{"crop_scale_min": 0.5, "horizontal_flip": true, "encoder_norm_position": "pre", "encoder_fused_qkv": false, "encoder_positions": "learned", "encoder_register_tokens": 2, "decoder_width": 256, "norm_pix_loss": true, "beta1": 0.85, "lr_schedule": "cosine"}
Rows from block 3 of the encoder, named by matrix and row number. Rows with one number belong to one attention dimension. Each number is 128 + 32 x the weight over its row's rms, rounded and kept within 0 to 255. All counts start at 0. Numbers have three digits each. After the name is the row's rms in percent of the matrix's.
# q: attention query (encoder.blocks.3.attn.q.weight, 320x320), inputs 192-255
# k: attention key (encoder.blocks.3.attn.k.weight, 320x320), inputs 192-255
q.84 019:128128128128128128128128128128128128128128128128128128000128128128128128128128128128128128128128128128128128128128128128128128128128128128128128128128128128128128128128128128128128128128128128
q.96 050:128128128128128128128128128128128128128128128128128128255128128128128128128128128128128128128128128128128128128128128128128128128128128128128128128128128128128128128128128128128128128128128128
q.100 075:128128128128128128128128128128128128128128128128128128000128128128128128128128128128128128128128128128128128128128128128128128128128128128128128128128128128128128128128128128128128128128128128
q.101 010:128128128128128128128128128128128128128128128128128128255128128128128128128128128128128128128128128128128128128128128128128128128128128128128128128128128128128128128128128128128128128128128128
q.105 024:128128128128128128128128128128128128128128128128128128000128128128128128128128128128128128128128128128128128128128128128128128128128128128128128128128128128128128128128128128128128128128128128
q.118 018:128128128128128128128128128128128128128128128128128128213128128128128128128128128128128128128128128128128128128128128128128128128128128128128128128128128128128128128128128128128128128128128128
q.120 107:133128128128142128128128128128127128127128128127128128255128128127128128128128128128129128128128128127128129128128128128128128128127128128148128128128128128129128132105128128128128128128128128
q.122 025:128128128128128128128128128128128128128128128128128128255128128128128128128128128128128128128128128128128128128128128128128128128128128128128128128128128128128128128128128128128128128128128128
q.131 025:128128128128128128128128128128128128128128128128128128255128128128128128128128128128128128128128128128128128128128128128128128128128128128128128128128128128128128128128128128128128128128128128
q.143 031:128128128128128128128128128128128128128128128128128128000128128128128128128128128128128128128128128128128128128128128128128128128128128128128128128128128128128128128128128128128128128128128128
q.144 280:127130114177017098208124130080130135129144121193133163164137121098045128126083127131131123126133142128108130123127122132056172116179065070135129130116128138139086069127199119120155126127128122
q.145 116:255136133130128118208129128129135126170113083151144126200130130128130121127116128000123123130130212128129131077132128224129128107136121235129129128129128145128103113123164125112130120131130126
q.146 241:000115126119135146127128128127118129086140172112085130007126128148128139126142138179129133125126110127126124180110128027129128142114149090100128129128121084129186136129101132136125135128129145
q.147 067:000122151129128134128127130123120132127131162129127132098128127124124138128130126128123138127129130127125121125127128078125130143107125129126129141132126085130139126141100128160130151126151132
q.148 253:172138085128090131233133129188139103132128115165089124149128130190129255123127121049126136129101125130127132137133203135143216128127133153128174128131128042148132123174094079128120130179130173
q.149 273:128143069148050130255128130140136127150147116174079128145131128154075205120125126123130131128117125128100134135128169128127229124127139128128171129128128045161131100131116078125123128149129157
q.150 235:255134128128131108129128133134134127133078067128210126138130129101128100135121136071128113130131142129131130100130087172122112114143105201161114117127129181126111130117184126073146115104112054
q.151 231:158135077128101131210130129187129105132128119184088124161128133184120255123127123075122139129065125130127131132136201159143190130126131160128167130131128046144132125173095079128113132180130201
q.152 164:255136129134127120129128126129138125146094081135204124153128129129128117131125125035123124129129190130131130073149130235130122115137104254133124125130132169128090127126138127117138122130129115
q.153 088:132130124129127131128129127194130124135117132134118124139126133132133138128125126000109128127128126132132127129137173197128129126128122255132129128136130114130124125178128127131136129129133130
q.154 298:125133114133026109255126129129131130145155117198091131150134122128045179122108136119131127126128131123084129128125126111061201101145131088129139131126128117155108080128128099120128128127128129
q.155 219:252132118129126136129131127235133092140078090141154119178126173149142155129127126022116131132124132131135129128152165253145127128130121255135128127134132102133123136172119127128121127133131131
q.156 249:068127131138059104181110130046127148126171130127106145101133107112079126126107140135132122124131128104081129128104112048065149105135134031128129131116129124126113096086154127113176128126127124
q.157 091:000127122126140135128101130140126146111131127119126154000136114096126127126124130126125129126126127135086120126064120000130122112127129124143119128112129103126129141023136141061152127125121127
q.158 040:255131129128126129163128127130129125130127112127125125144127128130131124128127129124126127128127125128129130129130128137131127126135126255130128127128133130127126130124255128084127122129133128
q.159 183:000111185128130129030127128047113154123131169074140132070127121087124000129130136255135127126142131125129124127117083041117097130125127033126127133123126250125130131115141160137129129110124125
q.162 034:128128128128128128128128128128128128128128128128128128000128128128128128128128128128128128128128128128128128128128128128128128128128128128128128128128128128128128128128128128128128128128128128
q.164 031:128128128128128128128128128128128128128128128128128128000128128128128128128128128128128128128128128128128128128128128128128128128128128128128128128128128128128128128128128128128128128128128128
q.165 040:128128128128128128128128128128128128128128128128128128255128128128128128128128128128128128128128128128128128128128128128128128128128128128128128128128128128128128128128128128128128128128128128
q.173 036:128128128128128128128128128128128128128128128128128128000128128128128128128128128128128128128128128128128128128128128128128128128128128128128128128128128128128128128128128128128128128128128128
q.174 012:128128128128128128128128128128128128128128128128128128128128128128128128128128128128128128128128128128128128128128128128128128128128128128128128128128128128128128128128128128128128128128128128
q.175 018:128128128128128128128128128128128128128128128128128128255128128128128128128128128128128128128128128128128128128128128128128128128128128128128128128128128128128128128128128128128128128128128128
q.192 294:118109180066143129089125125125118130120161095104165183000124112133186168108131133137129114127141129117163121126129129126161118131106180143132102132131129142131172125136127114139130130126090132
q.193 371:121096147021178128054137112118122153113160084088145179051122129153189167102128117134051123127137132115142127126130131127153109131102195136104127134128119154133189118131125127140141149128091131
q.194 196:140119144141127126071130126122130126129133127126133219135126081140131136134135135135111139128130143129136121131055091111142107131098159128125007145125127126119143128129130126130204131125139118
q.195 282:096122104066165133146134112118074201130119107128116126124127143129130128096125084128047125109120138126102170124147179192123137116121122126112190137134128163151143116121145135138116157138120160
q.196 267:128131204128131136124128134128126104130147126108131129000128137128136130131125157122184045137135122127135108120147128128140126125165126132138126126129140127101128128134124108137123121124138132
q.197 413:117086135022194127077140119119105164084149076095152179130124117138200158112133129131019128127129131100134128128129129127131119133077164147103108135120114153132184118125133128137145141128095130
q.198 249:128134230128130135120128135128126101131149127103137129000128136128158146135126132121170053150136106128134116118147128129141127131139126130146126128129129127094128128134123117130124123124123131
q.199 190:129112075113155123131127122128131178125121132140122128255122129131130130133128123129055255120127243127113131140070129128106131132128132124120129129118102131143128122093130204127145133131134124
q.200 237:128135192139115133123128130130124095132137123114167128000129132126138133127127132124188035141134070128148088119170127141143124126134127131145160127130142125096128130148127076129117123121116138
q.201 192:136118115111140127119129113113145160127117131133105128122127188184128149157125120128076137129124255128121140130107127135129129130134130129119128134105120128136131121087124169125154133131135127
q.202 258:130134189125116135117128134129128107132145127108133128000128139141166146135121131115143054165135128128138125121146129128148127126143128130167126127129136128126128127135105123131124120129155131
q.203 284:103130129094127159135151131133049123132138095109171129033140128125141118094129136134126102125136056122134126118203138124125131120123127129134137126152150164129131127138129105153082131140119135
q.204 205:134114116020158126125128112118133153124121129135121129127114146189148167154128131126069138129121213119121132132112126131128128130132132133125126136099127131130131122053130168128149130115133128
q.205 352:151128159134130101084118129128218105128132133119138181120129124139140139162129130128113130157132138132156097132094083059139119142128145130128039138121128121126130128128053127120183123125132099
k.84 010:128128128128128128128128128128128128128128128128128128000128128128128128128128128128128128128128128128128128128128128128128128128128128128128128128128128128128128128128128128128128128128128128
k.96 030:128128128128128128128128128128128128128128128128128128255128128128128128128128128128128128128128128128128128128128128128128128128128128128128128128128128128128128128128128128128128128128128128
k.100 060:128128180128128128128128128128128128127128128128128128000128128128128128128129128128128128128128128128128128128128128128128128128128128128127128128128128128128128128128128128128128128128128128
k.101 012:128128128128128128128128128128128128128128128128128128255128128128128128128128128128128128128128128128128128128128128128128128128128128128128128128128128128128128128128128128128128128128128128
k.105 009:128128128128128128128128128128128128128128128128128128000128128128128128128128128128128128128128128128128128128128128128128128128128128128128128128128128128128128128128128128128128128128128128
k.118 029:128128128128128128128128128128128128128128128128128128234128128128128128128128128128128128128128128128128128128128128128128128128128128128128128128128128128128128128128128128128128128128098128
k.120 089:126128060128128128128128128128128192130128128128123128255128128128119128128128128128129133128128128128129128128127128129128128128129128127129106128128128129128129128129128128128128128128000128
k.122 028:128128128128128128128128128128128128128128128128128128255128128128128128128128128128128128128128128128000128128128128128128128128128128128128128128128128128128128128128128128128128128128000128
k.131 015:128128128128128128128128128128128128128128128128128128255128128128128128128128128128128128128128128128128128128128128128128128128128128128128128128128128128128128128128128128128128128128128128
k.143 018:128128128128128128128128128128128128128128128128128128000128128128128128128128128128128128128128128128128128128128128128128128128128128128128128128128128128128128128128128128128128128128128128
k.144 241:145141023128118130123044092117129134255110128125128118125128128127127114129116157134136141126133163128109126128130128127090216130133091114255128129127222128128076116131125127091128156125115108
k.145 102:255144084132131135104127133127127079195126118120127124132128126130129113144129138148131154127127129130126125134128125163142126128131122131191127115131141128131128127127132124124130127128124125
k.146 219:012112172128098125195132125146171128110131147143122128000128130126127142112147119113130099131128115126127131122127131078128125126127134166063129135173126076096159193129125128128098124130118130
k.147 039:123130171130104128143127127126130129105132132126126122115129128131124143123121118125135117129127114129123134124127136126126131124129130125037130128129133127127124129131125127128108129129064131
k.148 206:117128131112134151180137128195135125134131110116127101131125127191161123128132128080150127129124126129089131132140166228149200128071143136126202128140128084129131147130015130115100123199153131
k.149 234:059176118116121158180128106164152125158075120113125104127126128167166102127128160074176128128128124129074130128136149150128229130091129131139217128161143084128120180132046131080105125185157130
k.150 179:199130077130158128051120132069128100147117125111138133180128154122130078160123139171126151127132139128129121131127122122128134128128123116200112120118129160130095074127133147130170136126169116
k.151 183:123129131113131147175144128192133125136130107119128046168125127186146125127131128094154127128123125128082135132147152255158218130083150133125212128133129079129131141129029128122108123185149131
k.152 133:255136096129166129046129133128120127131126117119137128244128127131132122145129136152122156127126140127135126138127124148136126128127131126143123125096126128140129128126134127128162126128142125
k.153 063:255128127128128127128192131127124128124128118129128126133128128129129128127130128127125127128122128128127131133124128214186127125128129128125128128132128124129127136128133127127129112130126126
k.154 261:067134070127092139179101084130141131228054129119126111086133128127127105127126171117187132127130170128080125156131130127118255128129084129173226127134172093128091131132106129090120147135115099
k.155 182:255133124126161136100176133148126127127128111116127128234128125136130127129131131127126135128122130128132134110128126243181126127127177131127127125129111122146129135126123125127128083130156126
k.156 231:041129060128091118145086108108148129166099135128129127006128131120126122130126128134155128127131127128116110162128128056094132129129076127156128127129168106108098124131126130071128159125091128
k.157 115:129128132131110127137127122096130046167072145128131128000128129118130125137128129139142125129130116128117110120124126118129127129127130129131127124146138119122128130128126131090127123128119130
k.158 019:130127126124128128128129129130127071120127124128131133132128128127134129129131133128125128128128128127130125132129124131130128135126127129122128128126116128128130130125133128126129124128169126
k.159 132:127129131141107107130127125108124180115128153147128132112129129112109150128124125128078117127130127126130122118125118000095047130140096120117117128126128130116125120128213127131128129113091131
k.162 024:128128128128128128128128128128128128128128128128128128000128128128128128128128128128128128128128128128128128128128128128128128128128128128128128128128217128128128128128128128128128128128128128
k.164 009:128128128128128128128128128128128128128128128128128128000128128128128128128128128128128128128128128128128128128128128128128128128128128128128128128128128128128128128128128128128128128128128128
k.165 021:128128128128128128128128128128128243128128128128128128255128128128128128128128128128128128128128128128128128128128128128128128128128128128128128128128128128128128128128128128128128128128128128
k.173 021:128128128128128128128128128128128000128128128128128128000128128128128128128128128128128128128128128128128128128128128128128128128128128128128128128128128128128128128128128128128128128128128128
k.174 006:128128128128128128128128128128128128128128128128128128128128128128128128128128128128128128128128128128128128128128128128128128128128128128128128128128128128128128128128128128128128128128128128
k.175 011:128128128128128128128128128128128128128128128128128128255128128128128128128128128128128128128128128128128128128128128128128128128128128128128128128128128128128128128128128128128128128128128128
k.192 343:103113214118128174129134129132151127000128141076133157000128131128143128094129120126165128149114100128160129099125137115168100135123131130042093123131079123135134143127122115126128132134127128
k.193 361:088112168124142140129149130128131128000125130103124171000134129128149122095136129138125134140104123128143134114113129103173122139088131155014064124131007110140131137120130126126128142131124124
k.194 179:127135150091122130118107120141169122043142127126126220128129134127133129115125123128101153130117112131126129115119130000133133134112141130131000121129129127138139128129115127132131128129129123
k.195 253:128130079147139126144239135119049153065102129130053092139141127133129113121128159130100128128108150131128141129124135236131118115104123182000128128128000126128125128110151139130127155120107128
k.196 377:127126178120128138129128134123147128130128153106156124000138127129146132120129139123216077163125104127127131069129131158172129168213126129129146128130128126129130141122127116127120134134134129
k.197 373:100115174111154133126146131127130148000123128108106218102132131184157101082133118137090151143104125129131133127087135062156103130067139143000006116132000127157140123125111126126131145129127126
k.198 361:125124197118128137129128134128154129131129153101152124000137127129147129119129140123211085156125105126130130067129131141198129161199126128129145127130128126133131143122127100127128134134149128
k.199 284:127126087130128124126128128122120129128128092188086135255130128128126123163125130132014150129134130131130125149110122128124125123128128131127122130127129131127139086122138140129127130123113130
k.200 347:100125180122129141131128128132148128129128158082162125000136127128131130106131136123239081144123121124126131096147133146155130133157128126126154127129128125127129169143121110127126127135170128
k.201 155:118122123129131122127128129127128130185129103158100127127134124130181131172120143126113128140120124140128130095107119142123111128148123155133127137131129125167130059078202128130122170128118138
k.202 357:120122178121129135129128135125151129131128156093154125000136126129136129122131133124210089157126096127126126066129131139163129158230126130129138128130128126133130140121127103127128134134145128
k.203 289:081123168117132133130150132127128137000127159022135124000128126128140128101138108135150131127123133128129143124143139125160133134116127118000138126129101133131129153129076127127131143133127127
k.204 182:112124130127131126127127145123132144141130115138105157124145124133175129140120127126123131145110125135127129037026126136125117131143123151129127133133120129143134078115166127128122168129127141
k.205 316:120110204086122132102079127134184127127146129129139227051123120128131131126134132119137138144133109122144105113125093006130129177135130133204053128135173126132133130126123119125132120132135071