python train.py --dataset="photos of plants and fungi (iNaturalist)" --horizontal_flip=true --mask_ratio=0.75 --encoder_arch="vit" --encoder_activation="swiglu" --encoder_inner_norm=false --encoder_drop_path=0.05 --encoder_layers=8 --encoder_positions="learned" --decoder_layers=6 --beta2=0.99 --batch_size=128 --lr_schedule="cosine"
Rows from block 5 of the encoder, named by matrix and row number. Rows with one number belong to one neuron. Each number is 500 + 25 x the weight over its row's rms, rounded and kept within 0 to 999. All counts start at 0. Numbers have three digits each. After the name is the row's rms in percent of the matrix's.
# gate: MLP gate (encoder.blocks.5.mlp.gate.weight, 640x320), inputs 240-319
# fc1: MLP up (encoder.blocks.5.mlp.fc1.weight, 640x320), inputs 240-319
# fc2: MLP down (encoder.blocks.5.mlp.fc2.weight, 320x640, transposed), outputs 240-319
gate.83 201:505497507503489462499512504409487468502502514505502501499503500469519508494472546472502485497498506499467476500504495500598489500505495457488497498509495511439496472479504484506447501510529579488432567532495499499512468520499552503500492496
fc1.83 211:500463500503499513517501489498503511522502507500501501504523501508504527492502499475507492453498497668454501487489498502501507499483590496510502607505500500503502505503500501511503538498508497501507429483494505503498466465509500500481519490
fc2.83 189:514495498518544524498501501504542504500499492452509504625489497544473477512517481481501500493499503550489503496499489445472506500494500500505483500504506483505500503500502502487496512502502486504501450486518515619417498446483506546501503501
gate.89 298:508499498418505500505499500486486491500499510511501497502495503510500505494468526493464514515497516552460519508444499499515498507494454495500491507504515483425500510536498500503505500504534505495524501526499504477467573483483503496503532498
fc1.89 337:499495504518478500513517501490500533497501510510504512509505484491494498477501496500511490537515494498517531503501512520519504490488530499497500510509496497484501502499469500499500532529500548495502503477494567514510493503511500436523526487
fc2.89 293:464480500512498500515511484518492501507534510506485509519500498500496532412483534423500488519498500519499519494524502499504497502491504500497498506523503501498501501489496497500525542501500553512508454490497553491496511458502500447521555501
gate.94 066:500500482498501500500494499500499500503500498505500501499501500500500498500500499500497504389500502505501500501488500572498494500504473502500500500500500498499499500502500501498500499500500501500500501499501499500500500501500500449500500500
fc1.94 057:501501496499500500473350501500384500500500495501500501500501499406500497501500509502498503502500500503498500504500500516500464501503404504500500501500500499499499501501500501500499497467501501501500524500504500492498501499500499416499500501
fc2.94 146:500500499500500499500500500500500500501500500502500499500500490500500500496500500479500500501500501499500500497500501503471497501500510500500500500500499502615669500497500499501501501500500500500501501500500499500501500503499500500516500501
gate.98 169:501515495506505499501499493487497506504500436509503497450514498503490470495496506554453500511499504502476502477499484459496575506562497499500497519509490498483513478499499501501533499497501482497513509492499504465523500505465501556503487502
fc1.98 187:506504500504517497470500494495508504490491497501503520480525497556463482504502509501497469516499492499469501494501501459489537534504498499501493525504491499499575482498509508500501488498495499493500502484498556386513500507435501504508495518
fc2.98 229:500519499514500499477499529492500504501501545511484431426585507569500515513500498472492476500483498517541504509475508498500534505500579518506500546490499478495519512499501495500496499494466500497501501480468573501455495500521483500496481500
gate.100 297:482472496459500495504511480503502504514513515512499518499498498499502502541497478494480504532491499500512549503498498522505492503469511517477529499493503493434511501500482522523508478488502499512526500500461541477500500535494501552506516500
fc1.100 301:559481500533475551567384501505503499514498518502465506524497534469497530473502501513537500508503478538455502503548500499506512495486460500508517524500498481500520501452496474504499504479496507517516511505582372507473503431501503497482501502
fc2.100 278:499455506500497542576498497501486498501499554502486497508502502500506520433498500461494487527501477503454540504506499502519496510487474499497506550499500496497499482461500502496545527469501504546522500504511484472497558479501498403502514496
gate.105 048:500500500500500500500500500500500500500500500500500500500500500500500500500500500500500500500500500500500500500500500500500500500500500500500500500500500485500500500500500500500500500500500500500500500500500500500500500500500500500500500500
fc1.105 036:500526500500500500500500500500500500500500500500500500500500500500500500564500500500500500500500500352500500500500500500500500500500500500500500500500500500500500500500500500500438500500500500500500500500394340500500500500500500500500500500
fc2.105 021:500500498500500501500500500500500500500500500500500500500500500500501500500500500500500500500500500499500500574500571500500503531500500500500500500500500500499500500500500500500216500500500500500500500500500500500529500500500500500500500500
gate.106 018:500500500500500500500500500500500500500500500500500420500500500500500500500500500500500500500500500213500500500500500500500500500500500500500500500500500500500500500500500500500500500500500500500500500500500500500500500500500500500500500500
fc1.106 013:500500500500500482500500500500500500500500500500500500500500500500500500500500500500500500500500500500500500500500500500573500500500500500500500500500500500500500500500500500500500500500500500500500500500500500500500500500500500500500500500
fc2.106 007:500500500500500500500500500500500500500500500500500500500500500500500500500500500500500500500500500500500500500500500500500500500500500500500500500500500500500500500500500500500500500500500500500500500500500500500500500500500500500500500500
gate.116 243:514442485483498513525496500496502524465537523522514522502520484491501510490571443495546502508502490501566500598533499513501490494566502505493481542500502506433504492501492485500497499499513455503500497480502501578492493506503530506484535499
fc1.116 246:515569513557498498507500519516490486499475481444461525518454504501505489500495575505489501487484498559409501488486501511521499498474501508501510488501499493505499518499500495503498490498489502502490514551489480502505503499502500502503501500
fc2.116 227:500406498452488518573497500499499497449500497523509513559499500487500547487519502500540459500513492501501508506511484500522497502500555506499497514500495492502481500500501500503491495498481501500534499484500420535498478470500499500508570513
gate.130 204:464492503496547495542500404495500493481500544500467501517505504521508598500499574500499522493586508506500494499497489490500461552510535512500493510497510614498498495501503502497498502507502541498500499504493428498501506499507418498500495500
fc1.130 207:550500503490495503412501530521494564500500559424493500488499500495494504495503481501534484443471497495498498497428494505504524363484499496500510485488502486508501505500472485499501523500500495497495501475523523502501485546497556507501537498
fc2.130 241:460536502504507503501499495501498498500500503490501498504500528452498493589500418500503499470494511499494503503459498496456520518498502501499500498500500500505392499500500501499450501498507513496474488469509505492495499523514500477500499495
gate.140 216:501501510526501499510487484491469495490502499481511476501513499495512442489498473502470505508516505500505529447514498421501538479473530500503500506505502487484501500524478411501488466491504503500523559505495608511508511515446485496502498496
fc1.140 206:500495496496496500494500501498515507497501497520462514504487504382493501519495501495512516470508498500501492596490500577518453502521460501506507474503502529488481508482519522503498520516498495513497498501531395513491489503552511501487504501
fc2.140 270:501463501485498481512497499495499499495502481486500512501496526477529487501497489523504517498514506423495534497501492528501496487500474502502500483500502499459365501508500503520495499520499499500505512567500455571505500543516492500484521499
gate.142 037:500500500500500500500500500500500500500500500500500500500500500500500500500500500500500500500500500067500500500500500500500500500500500500500500500500500500500500500500500500500500500500500500500500500500500500500500564500500500500500500500
fc1.142 031:500500500500500500500500500500500500500500500500500500500500500500500500500500500500500500500715500500500500500500500500500499500500500500500500500500500500500500500500500500500500500500500500500500500500500500500500500500500500500500500500
fc2.142 022:500500500505500500500500500500500500500500500500500500500500500500500500500500500500500500634500500500500500500500500500500498500500500500500500500500500500500500500500500500500500500500500500500500500500500500500500500500500500500500500500
gate.143 249:497482501512502478486500499498503499504503408485510498522500496503520499497525496493511536498505526506493505500504501496495476490407502462527458506500500474511487493495496499500502499502550564482517484505497505521480569499504503608397497501
fc1.143 258:506481501496507502488461492484502508515506500480502497500512500533509505499536470500518509500499520509500507499509525499501500497501522499504496502497501526498499416500492471513506517596509509520500487522504560501490549498499499500408502483
fc2.143 255:490504502499505495497500502500500469543498610500483489501500499491500516501499520472509494491496500494507495500501500506491493503497573497499498510500506501611625500501498504510504505489502502472500468460502499498500529488501501463500485498
gate.144 197:516449510469499501493433497513460505446492492460469513493504487493510497495568491495510511506513499501479537500489469544510500496519501509516516496498508482498497513528498501498496484500478528494499503513496513503501499501515490490499486491
fc1.144 209:498503497522456523614493540493499568516501497483501497510490511501497495517489493511479487500500503487498477506508502497487506497464487485501499502528499500499500496496498494502506500497497483533545501500495467539515483495492503593497514499
fc2.144 274:533493504500497496500493503505498498493499501494516503611499492499500494508492497500499505501500502449500500499504500502481493496526500501500499482501507465502315502500500504500452525500499498504498500499508437581500486500504501500500497497
gate.154 231:500496507496478498503474503480495519534511426500513491497495496498482528501500490499498562495500572515500490499481507516500480495505583501499463498499469500500501496500499497489500501540500500460502494502481497513469468505493502555499501482
fc1.154 219:454514496500502501525546501503484498454499532501500501548493497499516456496517455530469502560503501495496499510475500505503563492506494496497566500496509494500500501505489504485452471503496495499517546506498484498513481488500502499500495506
fc2.154 240:489500502503506527563492498499498505477501499487496499601494499500500405510498399501498500498506533523516507499505495496463489508501499501500502418500499478496407499475522530500446508501500483509487503504539483503502462493498496504499498500
gate.160 165:500507497511507510631500490471463491499503509439528566463501497493517511498483501501553493483499501493512464476517518493502506501522502487499496507499496500462503501505494500501500514505519503498509516505497554504501476497501504517540481494
fc1.160 173:451502485496500440469497502519525515504498495519473468510501522503480378538518497502495527517501496512495554505505500502495503497499498507499497469498501528615499474499507487498486498499377500506500481478501469503498501501500498465489495529
fc2.160 156:493533499511500505498507488484492496501500483353498410523485513500524505499492498504487503500505572458501511501496498489510528492508483489509548431502498490399468492495501482502497504501501501540490517514480474553507504532499464495501491494
gate.167 197:545408501509500503539448501497499497503489499483503503493497525498500526370492494502511502475501504517499480492505498515523503498497503508501501513494506523501502503500496495497498504504488500505503500508501441498499550504496518450504495499
fc1.167 206:546493499528507500485477515500506501501472475497514502499502514500504508392473504501540497483501514505501459496503496503502501495500498501499493507498501497564502497497500504448499520505491499506499497505552495493502513501496551390501456502
fc2.167 197:498523497495503510474511499497507500502495426499528497504497498503502497484501513504518487499502495499500491501500499500497498473486503479502470504500500495511600502508500497499520504503502495498497495504505508497498515498471489506500504500
gate.176 171:503499498529508464551504501502503498499539512525535507514498500647499500542500503498501504529498327499493495505499608508510503494501527512501491495503506497502501589497494500497494497499503503498500477491501513500502504513495528536463500500
fc1.176 155:500477458523515526560494496504467524482509509522507511541474497500499430510513431500450509506498501494502506490493501513500498489507518502503498502501507488505498519504452501505492500500501499499515508498500467497499491515463500522500500505
fc2.176 141:485506504502495582499501496545470500495495496503486488494518497334502521488504508512507490502495505490504501500507489506502469503443497497500501504504498471516500505504495491503520457501500512496494532505500508500494502491495479497531517501
gate.177 230:502504503503502502500493477513499501499501502499499477588497484506510495380538503497483498499486532496466546459503507487495498504502514498502477492506500517484501494486502500531479430498500510484413533482493494470526503515493500522507498501
fc1.177 223:491494502497507547498519478500498498500505509527492461481501501501493522559517503493500500510486494298487507489465527486495515506505475502500512490491495508509506498497500514510517521494495519499512490519467512497507687531500496534506432501
fc2.177 208:498525493577500493486500501515498499500499501490501455540504479497502510399489500504500499473455526467497502394499501481506498495490504487500509462481498500432500517509493496507505504478477512481501519499481511432517499496498496484565551508
gate.183 216:546448444505500542472502497507516508481511446502498481526485502500499570506544521499496473464497479487432505496488500502512497494501568518509493510507493492510500507500493501529511497505510530500487489517505495495494565495506493499500514498
fc1.183 225:465515504446513459543498495500473471494496571498505533487513492477500417500455499501504500528500506510592504479509499498492502500481495487490508488498507512501500494501532500494495493493500477496532507503480502512523423492500501507504496501
fc2.183 244:506500500492510455515491476497500498496503503468515574499502495506497392521508501507502501503501501540500501500498470501495497513508463489501501469497501506426366489490499533500495553481504481497510500498497504504510411502493504503477501500
gate.192 011:500500499500500500500500500500500500500500502500500500500500500500500500500500500500500500500500500500500500499500500500500544500500501500500500500500500500500500500500500500500500500500500500500500500500500500500500500500500500500500500500
fc1.192 019:500500501500500500500500500500500500500500499500205500500500500500500500500500500500500500500500500500500500500500500513500436500500499500500500500500500500500500500500500500500500500500500500500500500500500500500500500500500500500500500500
fc2.192 076:500500500500500500500500500500500500500500500500500500500500500500500500500500500500500500500500500500500500500500500500500500500500500500500500500500500500500251500500500500500500500500500500500500500500500500500500500500500500500500500500
gate.195 267:504500500534501498495539497500503553490513498510533498480498485497497471497497501498494538572500503505500472500481492499513444520540501491495498502523485502469499500488502500482485539489520501501492487501520522516499498541496502548487493481
fc1.195 252:501499498493500501504480500495496501530499502490502502501501502508506497503550455505496500489511508543499468618501484500499565501546490501505502499486499500492454502514486499499482476509500500495500575535499496463481354520500500490553496522
fc2.195 260:453502529497482501500580484501504497506499498500500540495500529461528509500495500499500505498543499465499439507494467563503415503486479500485494425499511495433490500499501537501500501498497498502501500509514474501498527492484500495434503496
gate.203 294:501500554501494499505494503538493500518501492515526497489500513496500442506490499508499553500482495501522516498500506545491499498532503561500494495508559482498503502537491501496479500501493500501502541494490486503497497497500540483498503488
fc1.203 268:501504538503493493500499507534489500498503504497503446462550505497507474502479545499499501498484498498540503493503493528490501497513522524499504500507533491495519504517493499491500491496478499502504498470423503508499495537501547500515507500
fc2.203 301:508500500500500474511478501499505483502499510479498506440502500535499499482483501428523497500503473518520619467479509526501509498525553530500501531488500539466626507510482500500498500499508499500505507426500546437499500542505499509500501499
gate.208 202:502477497503489510505537573506500492549499511517506497495500500501502500500501496501491499511501508511541499511501495467509590471503498504506586493419503488498503511499491504505500515495501499499508492500474500499421501499511553497483495501
fc1.208 190:511476500498497540513523579522498473538499510510493510496502490496503507500499505497494456623500502503579501487515489442518615483472508500502568499477503497506568503494500506505501486496499495496516469500423564491502508507522505494470489502
fc2.208 300:538506500502500499498501497530503499510498500501502500500503500499505499497506520483490500586499499499535561495506516504499453500499524502606500589509497502510571500500502498499508464500502499499531500500499499499508597504499500504501458503
gate.209 062:500498500500500503507500496501500499501500507500359497516500500500500501500500499499498499479500500496499500498499500500500501501501654501500500500500500500499500500500500500500501501500500500500500498499500500500501508500499499499501499500
fc1.209 049:500501414498500500499501513500500500498500498501501505558501499500499498500500500501551501500499504502500503500500500500501493499499502499500500500500501499501497505501500500500500499500498499499500502502501498770498491500499501501491500502
fc2.209 141:500500500500500500500500500500500500500500498500500500500500500500500500500499501500500500500501500500500500500500499500500492500500500500500509501500499501502295500500500500500501500500500500500500500500500500530500501497500499500500500500
gate.210 028:500500500500500500500500500500500500500500500500500500500500500500500500500500500500500500500500500500500500500500500500500500500500500500500500500500500500500500500500500500500500500500500500500500500500500500500500070500500500500500500500
fc1.210 039:500500500500500500500500500500500500500500500500500500500500500500500500500500500500500500500500500500500500500500500500500500500500500500500500500500500444500500500500500500500500500500500500500500500500500500500493500500500500500500500500
fc2.210 020:500500500500500500500500500500500791500500500500500500500500500500500500500500549500500500500500500500500500500500500500500500500500500500500500500500500500500500500500500500500500500500500500500500500500500500500500500500500500500500500500